config.toml
dataset = "synthesized solo parts of chorales (CocoChorales)"
gain_aug_db = 10
orthogonalizer = "newton_schulz_5"
Rows from block 12, named by matrix and row number. Each number is 500 + 50 x the weight over its row's rms, rounded and kept within 0 to 999. All counts start at 0. Numbers have three digits each. After the name is the row's rms in percent of the matrix's.
# convs0: reduce pointwise conv (model.blocks.12.convs.0.weight, 192x192x1x1), inputs 0-191
convs0.114 090:447531590513569523462594530458536504476453505505573455501532474508514544474486426481444494517601495540460421470483449499435480514486523473483483527414601497555521456397612508477407463501580581449532519480560437434492555418466426514532506569488641458494445487526486512435439532515499568416456513488467445566531566491467451428528460462533450511520575555489493493591410458586438490507481557534559593487581493518481577552528489483557561614524477499482475457468490547489504464444502562558431496555615515533513478514446443479442556540488415513582434479558582531459484471474449566378
convs0.115 101:530538519505503538503543494509463477512569461487537488527428475563560532460466566464473588477427482528502479548555481477505550453481386537445375421512496566440446477527543451513537447518485516577526457607459503477484487543655489585499542480577474470495555546497455449574549438392558433512487469523576528547518548540496501515516452542492429431550434583519447583535473533476449381435495498522584528470498570439496463518599528539516405491506562469496624505498504497539486533501460485477461455452521490447577524419436572440436401503487490527484430552439499623593459434529517534414
convs0.116 100:556439416511552426452453522442546470496571560414463435571526486510537449522516485469400534472559489551464378432583525473514494564424591402612517417431467466480452530514493541553527466684511507479506490537472479520531527529566515535548503436475479454492557471483482408513470447431586478475474532453561487550470424472463514522544542478543509491453420489550395550529419477466444503599494558422506454513477512531522480514456451446533561497487469527478517503462450500514502457444478568579523483439447419450491564505444533374457507417496517508524488494586566507460535421623557512549
convs0.117 102:553553633580481509498529505458598418471589493512560477448493413559473453464494472485570603472422505481535470437508559474503490494553489480421453484479523521507489445500492451463483449405570494509529595508412433464440538520433500469473529473470470398508427484549481461527576512480441506556556435440484490530491456532531523358486504435508485488526591564480473442469473471569491513519453494440543473639542478524581454459549514559468491507483516497446554452512566467429403575535508478456363470440506465442490543463565525457572468435466465567453428527434542574497545418429559577431
convs0.118 101:507470470472463504392592541561535421440612551488594501536486585481501486529512438561537523537524527441427563463444568525547568520488457459517499456574512549505469487465499506432540492462544483396460443555525514460549523487475464520516608535479491692562461463453494480574447506544500478487534411448476389488498465455510487532523459531526494451450478498642470512484492534500537462478428506455562531462494494491449482477583489503469540544527447389461546477581511578421408533499394515424531477553560488524538497436496478472484456617445439612495497467477470398504427541422514524436
convs0.119 107:490445525409540488540489527502386467475441436394542402524521450552589439501475468454459516443639522648536437511471439463484567474444391459494570471513585522533556543423465519507506485438514468498539532512437503511473527473558559456498566469541454520423626508435538421560497504477447453455549530452564493503478515523454481465494518511524477502548467522486476448486469498496415496563649501497452551430439550520514520484491537511520451598491495536511518487508498499501508458493513444435470420596639504547502381590501447558421554537425432382544512453500519484551526489494500512532
convs0.120 098:475565453544497520505521617515568438657513499499404484513577505461488496498504577452518503449534442554488446480454509538472506483553407547498549532453524458428652439486510515461424539455520513478508460540446562444480551535419500422478467413527464472521480530470458494475460475594492490411448513551473460481541493506555558431426423465464566511531516416491580429518511592521568465508477450547461556452439475567547545523501474646539520474446494485366479572490450512502548545557584529615320453492520458454513470462458484522426480508504569496525494454510509506466465494468463528496
convs0.121 092:524536434460556499475551383540478547506568511444464485474443457505421615507521443456462490638452477449467510483579492569612500422520483424438494461439637582460471506412560464490523528509558437470530441552464491536530506599484499518531539534480409449610459486486548439543471449549507464606435548615461516492595491505611497456489496520533483538532477631578448454543479504511445554472469473492461465478539483417501480450479504453486536508551452417629485549429520537459528476480502478467584422515563583468530477440462532499495553453502524544481528510477451568540461489463487511453
convs0.122 094:564519446504490495499458440483569441555473454461502539463505444514520427526494417555487490459460469505467460442504477534531469437527548625501453423532506411448546418519563554505498534551494495527421450631511472400583462567452510530537516475506463421447444497391471511420475480600488538568465549504492498565497486507396522509425434600473476426487530519476442516458432515481418529514557544450535537593416491515531496534473515643441485482551444595507487566517522575577435474580471578535595461461530498574407507505538515468483467428479460561583456529452583514457451433462510450506
convs0.123 103:486382553514568501420525434581430524518418573555547482493475534563498522472545524484483497455517464521543507563485579442542462500550471488463448433473526503482590648426507480525467490459504580515519502498596524549471543524500512463584478451497388533449499547447495569492478461479457470423444598511531464424444491511423487485444462459484451596430577607489528591474414530447492424451494476522496476398402525479540500509510548531569546553471536506532551445456485589519451483613480535446493537502518562519570586500450511486568650499498487461465423466457488449494557533409433462477
convs0.124 099:509438494510547531486540501470580561497565527470515433586469435435481587420578629489499510485431517479577495467446518497473533489560567459558539537540482512422507521456468587527569434436512500501432400461503544519493543500523452480470411547530476571479439496482464466460517494496527408546474547473485434486464438542531482536381571616575500439474511493516514466649482360492413484403419557613446578545516586483459522465500487465530529507463516487513498475507520571538521471461523475578418601434388542477564466492527407569487474529446480520582540545468473532496498491491497469454
convs0.125 104:494565454467460542497533528518429506528478429454479513386493542511488613519510413597450624541461517437521486457473595517393493467446508494486485535511497525468498555531467502568501493539507534423483429460427462474490466520545547429411505580562447529583441493458518475448469546481420509500525552518470491523462484574403539604437515503532490481419423480435465490509521605534524491501472579620517536560517528541517548505426438462548445462476487511495558442500429444473565529579480554375464439510538563529378523434522476440496441565539496526519525524512683447492568495502533538481
convs0.126 101:480509506531455516500529511556513506490502471482564537437474496507427469488584489396519567502455586507497526488474435488471514527474509476475483570413442422470488498411600534501562587544479454603511511466505493513426465586441441502503508457513505526487484444487532594549465535465504526468486512427558568467452471573444408531447504486616532461601509420519470509436532459562465614531515474472565454386481456537496464505498427451484514446433506541455403473455451520524534512503461407502596403567455529588535535529408673493539374478567514480421505509470592532535462471533426511506
convs0.127 102:401568456531467493504485492510506411539447453444564514540531498515554428531484521560480471427466497508502505483467512496410407381421467621552476592434481526550458442421489456650504458438507577540473562514477499535427486540461459567488576481486514466481449526472453494525466497553489506512560567434508439510457445535541437502523466495470453547518479484511453567476537691532599503607496550468554440616483466534499453479527523607512446442467572499426482588448508466443494577483419554474486434461476485489491427525571573501558525462415447488477489464517554487540485427471434487514
convs0.128 100:506521500400493573492444419509501504490580469466451478580462455458504546518471468572492459561500484463498494517486534543613510568440511473449531434494441428474484556515504446512532516508517533544403427485529461474486512438519540362615528511519512549464459481454411533461556474596411545581488507530490441496508486504536535491516458510488437515488453487566511375428530454516468440471503458431574427531458438525514484543519434523547454534611431486665485466565534459489420540641556595478550443450554541540541430507481512466476584569466470417463504517499451494448407567426481557512
convs0.129 096:467455558591495418605495531446486488458527533456688564434468473540459497474501523432477596518547521499470453535493469468503536519464527552536452472451455482425499502524526509492524542456443435476506429552539366474480502492559453492464509491481560484501436576494541521477513539467474405470545468492502500540439518483514478472537438499465456449462587587476545490473475554497465497546519439481551467527467489564490506507548644524501580549558461513418467446520535429429510483439414433540537494605425361524518531488476503564407548538514605497528517454371437524416487627537442488549
convs0.130 097:500545537527518597506546564504550514486510477436475479576525484557427568587442558440470523484464570492430436494447409475438491516515575553562494539482499468435539414519437629545485433566520471503489408510473589533414425535457660468532470496499506491458505562477444468497598536512466494485443574476492474459405456578491384495536464529514521411500486518480505441587647481533530533513433382412544495466546508437470441472496480471473530453436565491550448535582422478480503436474532525529485482459429439590625505480529491497493593507498499466470460481465557500484476461476502529452
convs0.131 090:482561504435578525547506473555633460589433426446576504477504510614458510423531500508474552514484464497486453460461536489488550519496407460481496482505417543517511431464413509468554508524543453531564513562565530518464447506499497499489483485514493512476502486466466554529463463470582448548458448566460437526489485606536428453471447453561543528463499577529451469380497528573470724555412516485502431548648477493403442515471431499514514506418530541411470522458509524528438495498400446487514474520519469487525581543512445486435574531518600491536495510463526595458502538439565453492
convs0.132 090:492501427512543514496490557486470461456541613487466477426477574362472499485444514488508451513518448465435538444485484609445600494505492539547518419461571489486463492542548669466461441530519606507550524461489544465439508487489535469516577521457531563562444488502419510487570535568508534437474527461495446472406574559412534403572505433499522460433530450611560518460517485503577538439456518517494560517506462498474438514518468499510530456582518478383475435531497508483523579569403576460632432479487500465516457487499522427482512390491559484549567465527554529458502536483443481393
convs0.133 092:502524513512485471519536537476471573400407549495608495486486451532501558525506579493441532467558499510482487465465585493455496471560413439521476504591377413526489507466506475475429479457446490450488486523484576475535504490488514472378459508554435444555446577508534486551450433509508379428435481532482482444474502497556415592485458470510460506475550469484505523502508559423485467512402480466583467541497501511531520587508520495492571481421514462463428589471492443533456528523413560559379601449468559511682615482454512557560583460485524453559503505538442443409564539470493490496
convs0.134 092:526471495488638534556503481592540571547525526481480457415526459487497442621514453484453454517530492544473443590496542474429557434612462452420541564465511594465496467469511442422422494532477663486487481484503544478555465577440455523473452503485496559529484482554466451448456562503491379547549423471478510515493502456460486522487397447502479467549486480435532505462496563442465558571499624548510541559549533429516552539466507515490549506571517446422476505406482557459589433525553414432458529501492540426484436501521500549528472612520429422469547503490597491474503612513484507529
convs0.135 096:567409507507464503519480527437481517477466502402515524459441474429459613477462610534489577475499502591476471492565549475467537542455548503472565438468529546458442538431490450524481547540575439541446486447490582616404607423524509583541413591539458460550431526558500421479463515445511591493438480463361540483467603539579483429567470477518492468407520479498518474497507587478633493482491547460492536536507550506506421571567497492522505459464471533449449567472566480536514443601431486526475430528476486509508573464601580487461448469490523408495511482445483538523530452486522454488
convs0.136 098:508484397481546497530400464474472395517463484488556535504461444507540591460521480581504511478525458477564470481469498417441545531421524493560426551393466621491514476453503465535489515500425446564565487509492490502411482553501586488469522480460506486448489461476360544494513590578505509481565484473502448508501486491473455421430488478456485578503501505479506467480633476455490605515559459486511558460492493530453481420455382609408506513499425520464548507506544508525364444480420458479555441483475538497409504525518503433512554479541608499413437524498582563508568480555586609547
convs0.137 105:427470498505532499469461436476466475556564553575510483483517498556499426454467515544517458520564619494428489524453620533534485455603410459483448542520491540453490631466568595438477474434499488491466478535526382410468543499547510534595491569465545458546546527460430519507533502510465492472525442503437408454529464504468527578421485532472615420465478501498593461448634470497406527461450509529463503537457564461559469482364561461559552489494543511525502581521487463476504482428511514460519509454558521523547469382500473399520449495491447502583368483563482538475498494576527466516
convs0.138 102:484518459532463429513535489449519555673488450502544551474491482477487514422484488576472473494503388483539396435531435437510500548401469488481447431447492432482461496461419522377489529452531503464543444664474511580531493451563481464528540543471510488502437546424470443481445433496498491413490473476489383524535566508499500469451464464595486389501494490451586451491501597490443527503444512472445504494526522460565491547451511646497446481482433518550478520400542581536460551481464512452509414417665525526419465515497446505579516463519511510501487507464455519477549518531477522499
convs0.139 107:541539515505508463477439462562513525514476558531557504524573641455497527484467560495488492480522446537534430509527562529542485489426571458390486537452574474483455493490510549533538415505504580475526417529437460588551508466579495496529590502407433509518581583535581510398410498522633552568466443488524530530475514520485529521448517411549437417496456438529419534422462573530429491561433533518500571458481430436572562499586427476439446491483552566516534475512533532500472479464440499451438507446549504423633536438409562539541400448488472511455571489448517476465547493469498467446
convs0.140 106:459445568454401552501600451467516502452487428385473446506532488501533456394493545515605435559489482547546575515460456460418447560494440473427529461589462553435473483511401524512555511535486568468484435524502513479616472505477438443540466444484443483566487486464587440553530618535457465447479579458468445580541478475473562481453490566435456478536471410477480445561510494494376540565503555500515463469518510498471539443437497436546526443503471536485465562407494551470515436446426504484519410529488490511467469625523362459481502391469380558513533508474516478504456516487500516475
convs0.141 104:427465499509516447420542437443506545533521470497473536516489524516507503456453523640479494551544424517503512462581434508550444506520492537539497474551494495480445476513489421571519486569434503489384510489476469457496501558475552418420558468452452466507532509507461409432417503537539641508525469552500494419578527469489489466488539573508468531501545454555426520455512500458488487445433447487480607452566462474486491431478471503593536521565541450572496444609684466500532436491448439486543620497432476510571445489426462476506479352512553513492485503469561600467492523566501619471
convs0.142 102:571555453462607507485506530501522411459527542531501523535585485614506394458453601474494543484526373566458470541553615510498552476493508546608490542432553552470507547459544531559453481430535484485433502492485495557511484496492444488506572495454453487521427562524515475519543459458511453550551565483503393548459594481458507507479404503467416480431556466545469522544496527452618397555437517487465472550454535538525456433503451423425396586479571460405470505507492439553543451489536473527452508528557513441487537438501527476537406439527514485584614434549464485476439491434542551442
convs0.143 108:501459511549530469524535486547460543469485509583461611460485418485418490527395463461594516594504505500566460457532519468438556519476502513451482463481438498422516517556452541514529514427554546450476648420458491460546491492469483549529508482442493501508496507545506443509572510500485479561450545544537515497586479522483540560532574447511566516461446457484417469549508467466539499397451570501503483421412458501378539420446454493530477486533500431454498499605596464548409503560517553490423511417483465525412485477462550458502453449425452350424587530645586470494512528441543496447
convs0.144 095:477529481522455498430568432431497497502485483482485498449406564478464532510526481502544522491529512515552480535474547443441565494463491569493432568538464536489451489592539443547502532391495515535479439413546600506436407464470465464603428420471477420466434496498453531506557345518449435575502508480518522505525465482496570417535489507426492489481430523542492567528528377516549529513554454354482464459533707565507537510534557510577520514472521563459505528553542467419512453475482494524499557508489464538455516562464502534416594486472507514541406449470522471370488468458490558553
convs0.145 091:521503443539541532446520538437485465479537501548477582458427517359450499436423473662479546486497532532457528511496457387497400462521531535437515633540461549507561495542453539513562426403507494447544536582573439557456445470476455472542440494560434496354489527520417481503454495512448470507477482465435438547544508578546507464609543474530473458467480499529555450505511548549516563540471482497441548548544513502508461572485455416542468548519470462406419419480506524496652550530510527499477567429486416590506489494497499471453478477462513529502490484512610591544505533477572533499
convs0.146 099:494517551443546413582495513465497510469536518469516582494549524513439461543522423509504480502490446471537564569503489536485563438466432606542494489460529504474560453528587485604497545467479538474382507482507504487343560476537478471570491462466577506434523451452493504452488466485463513532445633460506451489485505499414534416503495461472578515483548429447431549469510531543583480509571615520491531495470582511549521464502486512492607589463570434438485491606492512395472483522486440476466528450597461526418517636533477565485474493522466444536488523374493562430446424458490433407
convs0.147 100:423462449454417442580460439606443449433479499537544522547503449463572482517534451462458609547581425555478546510488572463442462486508416522426493462544596432522486499403505447539508448454459506596506479621510467458541453486455564504508482512492530628560459319486425494485582532465516486513421514449597548505477469582407587533465476483500573518541536486521515442441507529520470534488432520586430504509478473501587490558511499579543498469465489631478518515544389497506482427489534579444501499570479573506552501535457511514498537553494498524449555506561474553480505486562484527503
convs0.148 103:353508474440507451487433468577517505508452445529483587465442604576428533431607505455404481464539539482575434510493560488561560539488519513505507506442493512458533463525512424515523467482477482570447491422581403524439456521475467503486497462545523497461476537455512529569562576517432465446487546590497579419442449466510557524548537496461462486402467537450521538449449477573487561450411539412451565468575506556608527477493582523448561514473478479468463539424536519551467592515463572501489430445387461531502475480587457539553515432547440469467500468605481546470535521551514618511
convs0.149 092:499486565493450484512485506489534470522534524419543485475599428489421503490515559495493450478492509537561499459539528496554456596512496442417492524513481516423442507499501544606529516483485541474422517586443560515504439453582486512467516456584471426535497437586463499504509527445628507442608518513481445504604563511531476457460516452516514530485469492541514462525498539601485464505495518570510462586503592524494515591500505467476455511589555465462416595617409510523436368486440535473609424491424444603620541461507513534501524420499515604496524454472493451492554485605458410558
convs0.150 102:476540606475513400526456433422451464456447467558502560543485546424382436441452461508489473468467611561466461461405538517514416496567529550456519464549583448556436471464571511480529514511652473515518437412559453507613534427409526458511525524479427472406493563561493594500456485486472496443475498503513555524453500477455549547505449541584554435445490489436545417486534497409489542536556475612479471517494478527529470504415492512484455390474465484488600540473429455523571504495460463553548520477480478547557430576523453468511506495404552454526537513472514495524467520396557466543
convs0.151 103:506459429582451545442501441555454670563394558480485503570495543465478502472530453473550616560500515483466502561491475576410530475592476623449548449518547521507487503424515451497501598470409429494539556486537483552534467454457583468516520414528550463412547494470477498558507518534464430460481468469525488544494527524500544547461445570427508542537458488455510494532486477461533435656509501524571448502488452468507472350535485524517495544543516398597545517594580486526485508565522439486466497558544492488437439473512532516452501443427547524504470472586469431462511435422413492546
convs0.152 101:501489443516573418522554450512467494543599549536420600482428566411509488511481455533512524499553577418467491502494624665504462553485497549437544466451494581511501433573571438455498503523441541410527416488496440501561519466539493488478520610451507516565489531512509495432471408436467499482415443524529457432551448525477459459502460528470609471423415465509469437529432505592523520555531436506486447543504505524577477449488480472437469449512458481420498476603517452561476471574505593508496518504472484504532487484490473476388525602499477515564446485460536500480457538355602507463
convs0.153 112:478453550549496447515445436491478466499456526503509501489450408481439485429430499503548512514537612382427543559428475537440489501556514503493497499563528533466510470562585525476443491434494530541540515522574475501506522503444461545556444526452450381431472427496510531512612493438412383410473495511503460455452494540468410441503490511551441390577487472464629503509639511483554483603488446492544482511438552473527498517495395481560409456509521519548497505525411468519527516513474475473472518411469500570503424622484530487413563447467498558535447472582579521452479485418406489535
convs0.154 099:520522533428453556463501455460440525545479466470505587504511621420508502477470464532583480563421506462496506541573501534478480363543550526547445462431507546550476470526463500529402489466523533411460477580464504487506474497589497492614460452473499457449477411525511498464521532500455440499439502532447499523484529413444518511448500642452451368465516438599571443498489471393480536572400393469541490472569480479524430475483531531455511521447572414562481518570555455544549482575481585454480461509558581438551489441540498519507496516473516473517488421538575563411459560494400554541
convs0.155 096:497577524499529457404536534538538528443409479451522484487398544583419499426460500494499630501401493458540488494526499483536582511560472469478557459457620589469514524592534469499409437490477478469480629468539510485579434593502469535539523506541462561496502410512521475522505423522380472475474434456417451483536625581545485427538427492514510493517508401453460560530437458464523428466608557501521518496430472479555386494506486545516406535487445534465504501468546560497514541496476515517496458523527602436585531461438469516499526487535450446491445455553470484511470616485514540576
convs0.156 096:494454597574474418527485445488563477561457587477503553502553468473461446544467494528507550464482468495441439470591499503407468488452483491476459465519522486575527501542487395431419497527469457454534519494406519479491547526509516430597503469486435492426446474467398470571441477517497435542441527440505482568478429475557534461545531512465472508541433449491649472524432568399528601493596539493410537469564506455528542478513515474480496366575421494612508509507481497528461499498569564483409460412553524466428489558510571545517506439489466433470489610507426487510516441499594453602
convs0.157 104:435547549498480460544438532579464429479507489560583447476473532471499444497444455538462464471533404517555546450500549494586460535477472460547596504473571457451483501501502498464574490537473530526411441479487459427437544537401534458490473433466533471551416463527474471539472530550530455432483463495455533562521491524522599576507447545479435445490495538451538482500509530436554474506444576413525486475469504459502517473487536455526451434427558456487557456528513478705559599422453492486497577554486494461487549444537582508534469532437547406505430545551492499483477533437664335491
convs0.158 115:552510532480424449498493498456473511425509422484502456538443503488414462520417560536530465569533513692421515487524462472346529530480477495464601617572525478471513565523506491493567470451478474447471476481459545426497454511475429521425510463489472481435466516516531573596445482570598482558463515639456453554477509448480629538507465409484509527560509557468449457458556562546603470504482537483484524481566474491460593461458527531524548535518448523482450593505493558539499383551458513531485440520502423491561527495447413538440505535491518559476482535407445515456563473513429469491
convs0.159 108:554491488440515631517520526568568508430432517475547411426547484478523458550416482460548490500469499522485461470497407508534481502541637480488460596482508446479415467449435530488534415466438427508564547575467504454615435516506496461517509527469535576470493459464531479507513476396535455612476478481464473529566519467484461481482478472585577515475453495618459532477400585438436442572463484579492480528514510474520455594474453532567503516471546592498490443518529497441478532501453542558533507531616503565443438566489435485532489385421435432453487484417540576487565478533443565442
convs0.160 094:391589473569543567391501514560428432502580498521416630396444462531435483411485423541449578513495529438503551608483505507438536595586526468557540512475498494525445595579460441546501454483520449494451498554494545528502457533489524526506465484539437550491532559509499482532435554498495410490545472499465564411465527485528531559479512509516569413482480521450586452591508537490402442483508401534486498503472513372463537585483490479519492475426505466608530488516467480432423460491523409522497579531533520434430500426486534489538490503557529584456513467502521571441575458553459533568
convs0.161 108:559438534492521505517576457504396470501488502482515513622498486552543495549518441499538463475502589473394434435441485481441462583534536489524469513615500586447511454506566572498460452456546473496547482503562462456532568505516450563497513587430595497459435572558423465526432386484627492478506526486545548524492475486517519539465452450605484543583439543456551462511501412491620522609510464505547525457528532522493393480541438580487518538452470409458520510476507459472476469561441540458438492434596554567573432451553480473461507524448446445538473479481509575469593530519527557413
convs0.162 093:445461607529513486535490484473484499520520515556600467472486491493572587463438450555456547531462518555519526503591532505450500516529491527471443442600542551386527480491569524398412546462489548539441461571412575562472444505514497543465423478544579507553515429503558435457528472485527427513394459482470510516465482446426475545559517499584489519615396512499478461453531521475465441489435488526417527501493533398464427379544503518490517521498413511537578476667498485526479542486566507396566456486495478474574471480467525504440492522404509490426575538489545536441410455431568499529
convs0.163 112:542396498494515479453441414490438449531472524434562532512467461505476455543472610459548464558508467593491471485498548569517456515491497480514614508475514493430484584495476540500538495501522544436578544608503411457492530477461542455687472498545452472456489535540515425487476548578394553542548558586538407588419458490478583512440445435493494526465553469512435532625503434613472434538542499446573568481549501477388497417435553492445574458534536489517461520526474525497534420523477526531482488474563603450489449461502471497464471508500459460584480494460488469488433590541471469461
convs0.164 100:543506459418464499517474533445470504468516555462419546582445392636544469540576477457541484468580518564472496551449460532575532611491545449549534454452515511533462559438497624512505455490517551475540467534542489517502460490480531523617471512598520476519409418442523473465538451511436407522524450453454504454430486590523549464427521540514446467377583504494505446487513430499512542561413479505535466482420488476559493564485488485471458470442517512533500494478481414540475582617454414422641558567492541548514489505417456553538406511554484492576523474541578502495525535537433490530
convs0.165 097:547490473464500528552527479539577493459566538444530580490535434506522457541463552499512408411472491492510443508396465532469486542476391443597554573509427496464426500537518382524546497439449576492462458355512470463497447511490536415421514491557484525498444449565463594494511486523457558455482472520526377632482533547480519468462477646529520534526513434531523449512544520461565498423613411457469509544532330502508520529547508508473545422537441516496459534498548544479453527483548481493512564516522472516504534538536459452476449490569468459588610478564507572513534417489465469471
convs0.166 083:589574552398539458449483528543507595495413517532523510516506466463475523608517547444505498488487517517593488504537523631567494544511559538517545494530548500550544648629517509438551507526503508540408443478477417546477495480498466405425457525463514472434429393566519535486469486523496408446515480453486433457562469400489430521482549438484439497469492466468572550555401476475529415492461426539522543420542559454522495511483536447461438532569530441546515490418561453510445425453420488529440505481563502448455533481583497435512462569496496555446481468508598526449441438422471455560
convs0.167 101:463473560621465526470461470466572472452525488497521471540471451478518473512513439639522510386451467532489464530446494536430528540526411541465415478555521563498461433463571488503527495478511478505479521516459480512473533411444499526545471528496488423511456531546469516523577548418511545499509476508571569481577550493466497513422480477445476468516479498466547440568414537472501418378485439527500470514450469470407597478494516489555460505410521515584525543453472442434491596504441416534393521497510642494494502510476489496506530498471461491564457467496559610454743494421478543457
convs0.168 108:421542485466542483664488474479522484497491453393718471467501656539513510435492467484446454566505484494495603499468518505488418420495463451485456557449479465471479517465497544429487527502511505482506518522489413524539457554514462520529501488429495470463477689496483550421427493485504492542440522544511552472459486627468526466400512463535383554484511461488468544512459486455515519470515499528488423441486469468463498537478392484512492455516521453554509528501440518588500502473518522490491496497490538518450611396508493596421512470521429530424526528467500539403528445463510485605
convs0.169 095:453485421453552520520492372530517472501509460427558491490550513476486532564520607524441396495539632496488524493487417600498501433498515524506494476475524488481506468523489487585457506483513359542506496536464461504380477470510508486525508513478507769496536382557551511436468456440536542454564527472530525471491515548402442456658484525488470476471482523491562477534462446474545418531525494530511540471464396477435494574490493524545431516447629498499459495431517492539517504520515566459504511514469474485481509468477517468477495476534636505567469504496501495410475534431489530472
convs0.170 101:524470481409542459509507495520511457579539468577540489471482539438595397442458553460419501417542506457507476527464512483447461467461475492476529453413579433403520517469478586503509538418611375520494568577538461483558485546527443477548482409421497420496492716408456518439519481608455489430525413547452455483512535501562509508429496516560510439420442472500449524485484525513509484444471469519562421559496507480574489574501478509526447555539512486411538502414490503517557536540480425512455529559472473568531450506559540460481533493443569516505452404438450518516508499505529495596
convs0.171 097:581554481495520544561509505556421429507443545569503420464592419473539506497613510462467535549579468562503478555544571530498536573496484475550496470585493498533501575507492550498540515557573716427486601562418428475534567536520564437555501461401549478507483527457535545549504551436563495535539557559501464511550460476479587523370523428453508515508499476460454553478468536498445471439496525525563542449503526416524468444484525391494502431530571474463435494534456504572492559447470486497548452491485424596581491446469509484416518513536492485467527576446498483499412485520423474552
convs0.172 085:451501516461479494548544608571517473532545503538529399508513562473440480428487555476464522563553479563482484500545522560439504527567450447432478568524620516664470480454448435538460381568424503503483521513489434513479507522477502578512470442512542522554476404495475513533562508449553499489447524464485543530495514677484531480444536521526474464456439556487485504480505487547428526434488500567622521475416489503501456429425508458470498504524469546436514487467542558405464428444467491496531534566574637426491652503532518524507517472449460448530509426490506488490532531586462399586
convs0.173 092:471449496540460464453457436420533606514560592454463575422473422536496382547432457529469425432526441456430497498505485518504501423384542446569454469428490553580575457462533432459506452583464508462528535479470585505548556458607462497506428504464494500484462440568522412420438491610595502644464431537488482458428487478494479445504416527603581472496438464469549502480456503457537544487607547497527490597408430532461480468588465490527481482543477518513488572495581499461443510497500444440535479464533488532446523475514560478473537598516459586479522487478528464475485481525527472495
convs0.174 096:484476548540496535615514488534480593422530559441457490630498424563521514555517405484483525458572501419412507461506511515447503460551566458482537434460392491521498503452447450503472556328459473472473606440475594512554502479550439667551547481469483498432520508485485449552497437539481459480407450451558470456474543431433502412489413509545492474511509464587537526522432438536481466510507347509470539497550460510498480473522497503496449489482496519537484427582606466514549462559574484452552489446488493541457510452475526514435505580526462487452448481533437443506605512474548534472
convs0.175 091:506492428510457533479531591437562417479452461523557503459454428522455490489545404427508549483454424488569488509506504439486487369521574576599469526458521650590512586514490482496478571529512461516495536526548584472495501567537523468459523413507467476449447508539464512505557459576536571499462378527509490384499482638484453539488501490495573472497550483440484538515517454455516534455674509515590507460588563485480525494612475543480509508478526639393489518499475467500492541503513524485515438372537502439471513506463576487464490430501518532463516436549483486524462435554492555486
convs0.176 092:598501584479459517533498552528420534518431451503547627535490476516651495620479529480596443494524548432479516506482440481438517444472498485466496517559449516518504525491496590431472498499458487478538444502479442542510480563543526542570543512576490504502511455429490449493603420455464523570554506575553451490479505470452483415489535473515423486606502550504501448446591440487511559564430503468378558536504512385583435460406547438584483480543501551487492503438605457444454523538427450535545509508494480524488468456515550499554395455497438456420542480568494430554505436617474517532
convs0.177 104:436412473502406547375485482460431441495532506518500523504427530495445542453523468540619492555547499480495510602504472399453474565519531544490517540517414439527451445549531534456503443466496430586519531472532543501483402528313517566505501572562470451471536548486430540459563414365419478491597456534561488489477513480457494482489509418492465589452446483557482529469556467509515424429480542460648529451510494447456484514518482489564577494428490482535505497486585509599478573478451513502497500454444481427512554570501581493439499516480523527464499530523545476475456500599590533545
convs0.178 091:519458465475487526409475590465513399508442553601633571444493507526537541402524569560432476494560521607491542461415474483588486530503538467485394483504581519527515458511494593464572419508505520500506461527487528487483481525425476493506507479430521523485566520476552475559483551599431489465431445582461529579476432499531507549469594437545547517580455436401445552456541438558516578550561560564450504505454438569598488493505518436507519444505480591572454467509429506462500499472410526508552457519511488448446553513520535481593486493626516491571529473437540436525479564426458536546
convs0.179 116:453502460593555481504401493438536454491449413509459500492534498496478511573557499472538482537417507434432467462491603491536475494490441487517546462478526536480510448451449388607510461474459487505545484522550509513484516535486452511490498522402557524481573435392461449531553499424628485493538519521526470475503432473515486507482477669462452489467572504545370408502468502574552535520453513472484509609418510440474516503507487460492490620466559512486562542454394478539459488502496485485556547514439516459478537531473532581411642460543425411561473376605501521492506483527501438436
convs0.180 104:592511568546435563396496471548521475534478479559455507416475471521494511444564490517443485463552636408513488479533517440451527453569480545466451479577507529429504559478427549480461486494556506474464522559536457418507468502533547442474386514453529553510540581665458514538504452509461489526519584518502485518398506493463446515511549403520475455437521494434498507435520528604543525465435490445503533510490465469447516438539455472572456438432526452519440459558570546519538585515464563464470508463526461442499477574490476501560437547438413639437458346602513426478469459466490490488
convs0.181 103:487455444446489483536529487509543476468466482503542469450560559527506492479444498443382498607430497645613483494478453464509426563473499500482509532495518438545453548454532464495535423463464587399501496454523460632563480420466466442606581498532492524383413533499465462519475506539488449541510484609553496498419572501493534490519497458501543510505491414564487373389504555478528464461549483437543537469518537516461564482419609460488571525457541573488397568594487425454469491535483615605506518486485452437490498529518515573485483530455448478488536436501524419560477477512471502530
convs0.182 112:463492499542588487427472403474486506510483467477471428432448462442474466537457568501492479469461480413631487402467479532471452453450401506485551458454518605458516482595494517468445511521461532590413537563426468521533403509430483526463456459480575445447455506494471589501473598410438592471397568499582377541576500496515455499514536435433459471487445509580479543478525429497513418461421466509490494447456507477490528564522601524457480499486528469521560534520482479502590521514551445509508487519423414459526394468537463487375519566519431517502495468460606456508571478530550530520
convs0.183 100:496537444469434468589511446515416501457434475472405461492434484700555486464499505431456458580511485476561453541519567437480543459531451565424528479424406623536532496449498450496474528543424577522578535467514572491539458476489443450501539518505488441488504418553499592403458434515500448473498517451507543495473485440411521458467455454481499419508569450528536592503531477512507492469654463431500528548662505596518467463417471438497370370523488585489503527473533481509508552506502483509475499466443489502467501545536532458515577490528520465503487492493573529468472505484477497521
convs0.184 103:511435568505522546419523592436500420391456428537506633439486510497410574421499547460522502493529492429505479463517552477578549526494483451419456465500525546480497500500466522499430547544627519485491503523497527513584490462573593475478576549570466494525442515425502494484591406473518523589432464551579540570440471492503472404449537483528503486500463485399554625429435559465525509463471480463483443514502528494530386522520462499501573450517524553423502501498548544480446529391565474527461441436471542467489501447542356553561474510527503543463536533548622462461495542549445546456
convs0.185 094:436537522458475460629488484551473602530487563475456457438581465521401582527501453487520435432515448531531470502547548529390491484518520467527490434460562636449498505497465486525456540451526479505462484461407424557549545445514540457505490446532403500443466526522497560452570457440500483500466574505455512461512447566425489561480467599501426445507502483477485498478553523597516474444497593466453485505596509472460511545576537497582476526436475515529506562503522515414595610542582481488451481486471496465410430496560544505568500489493520501453542563475604525450412672461396517490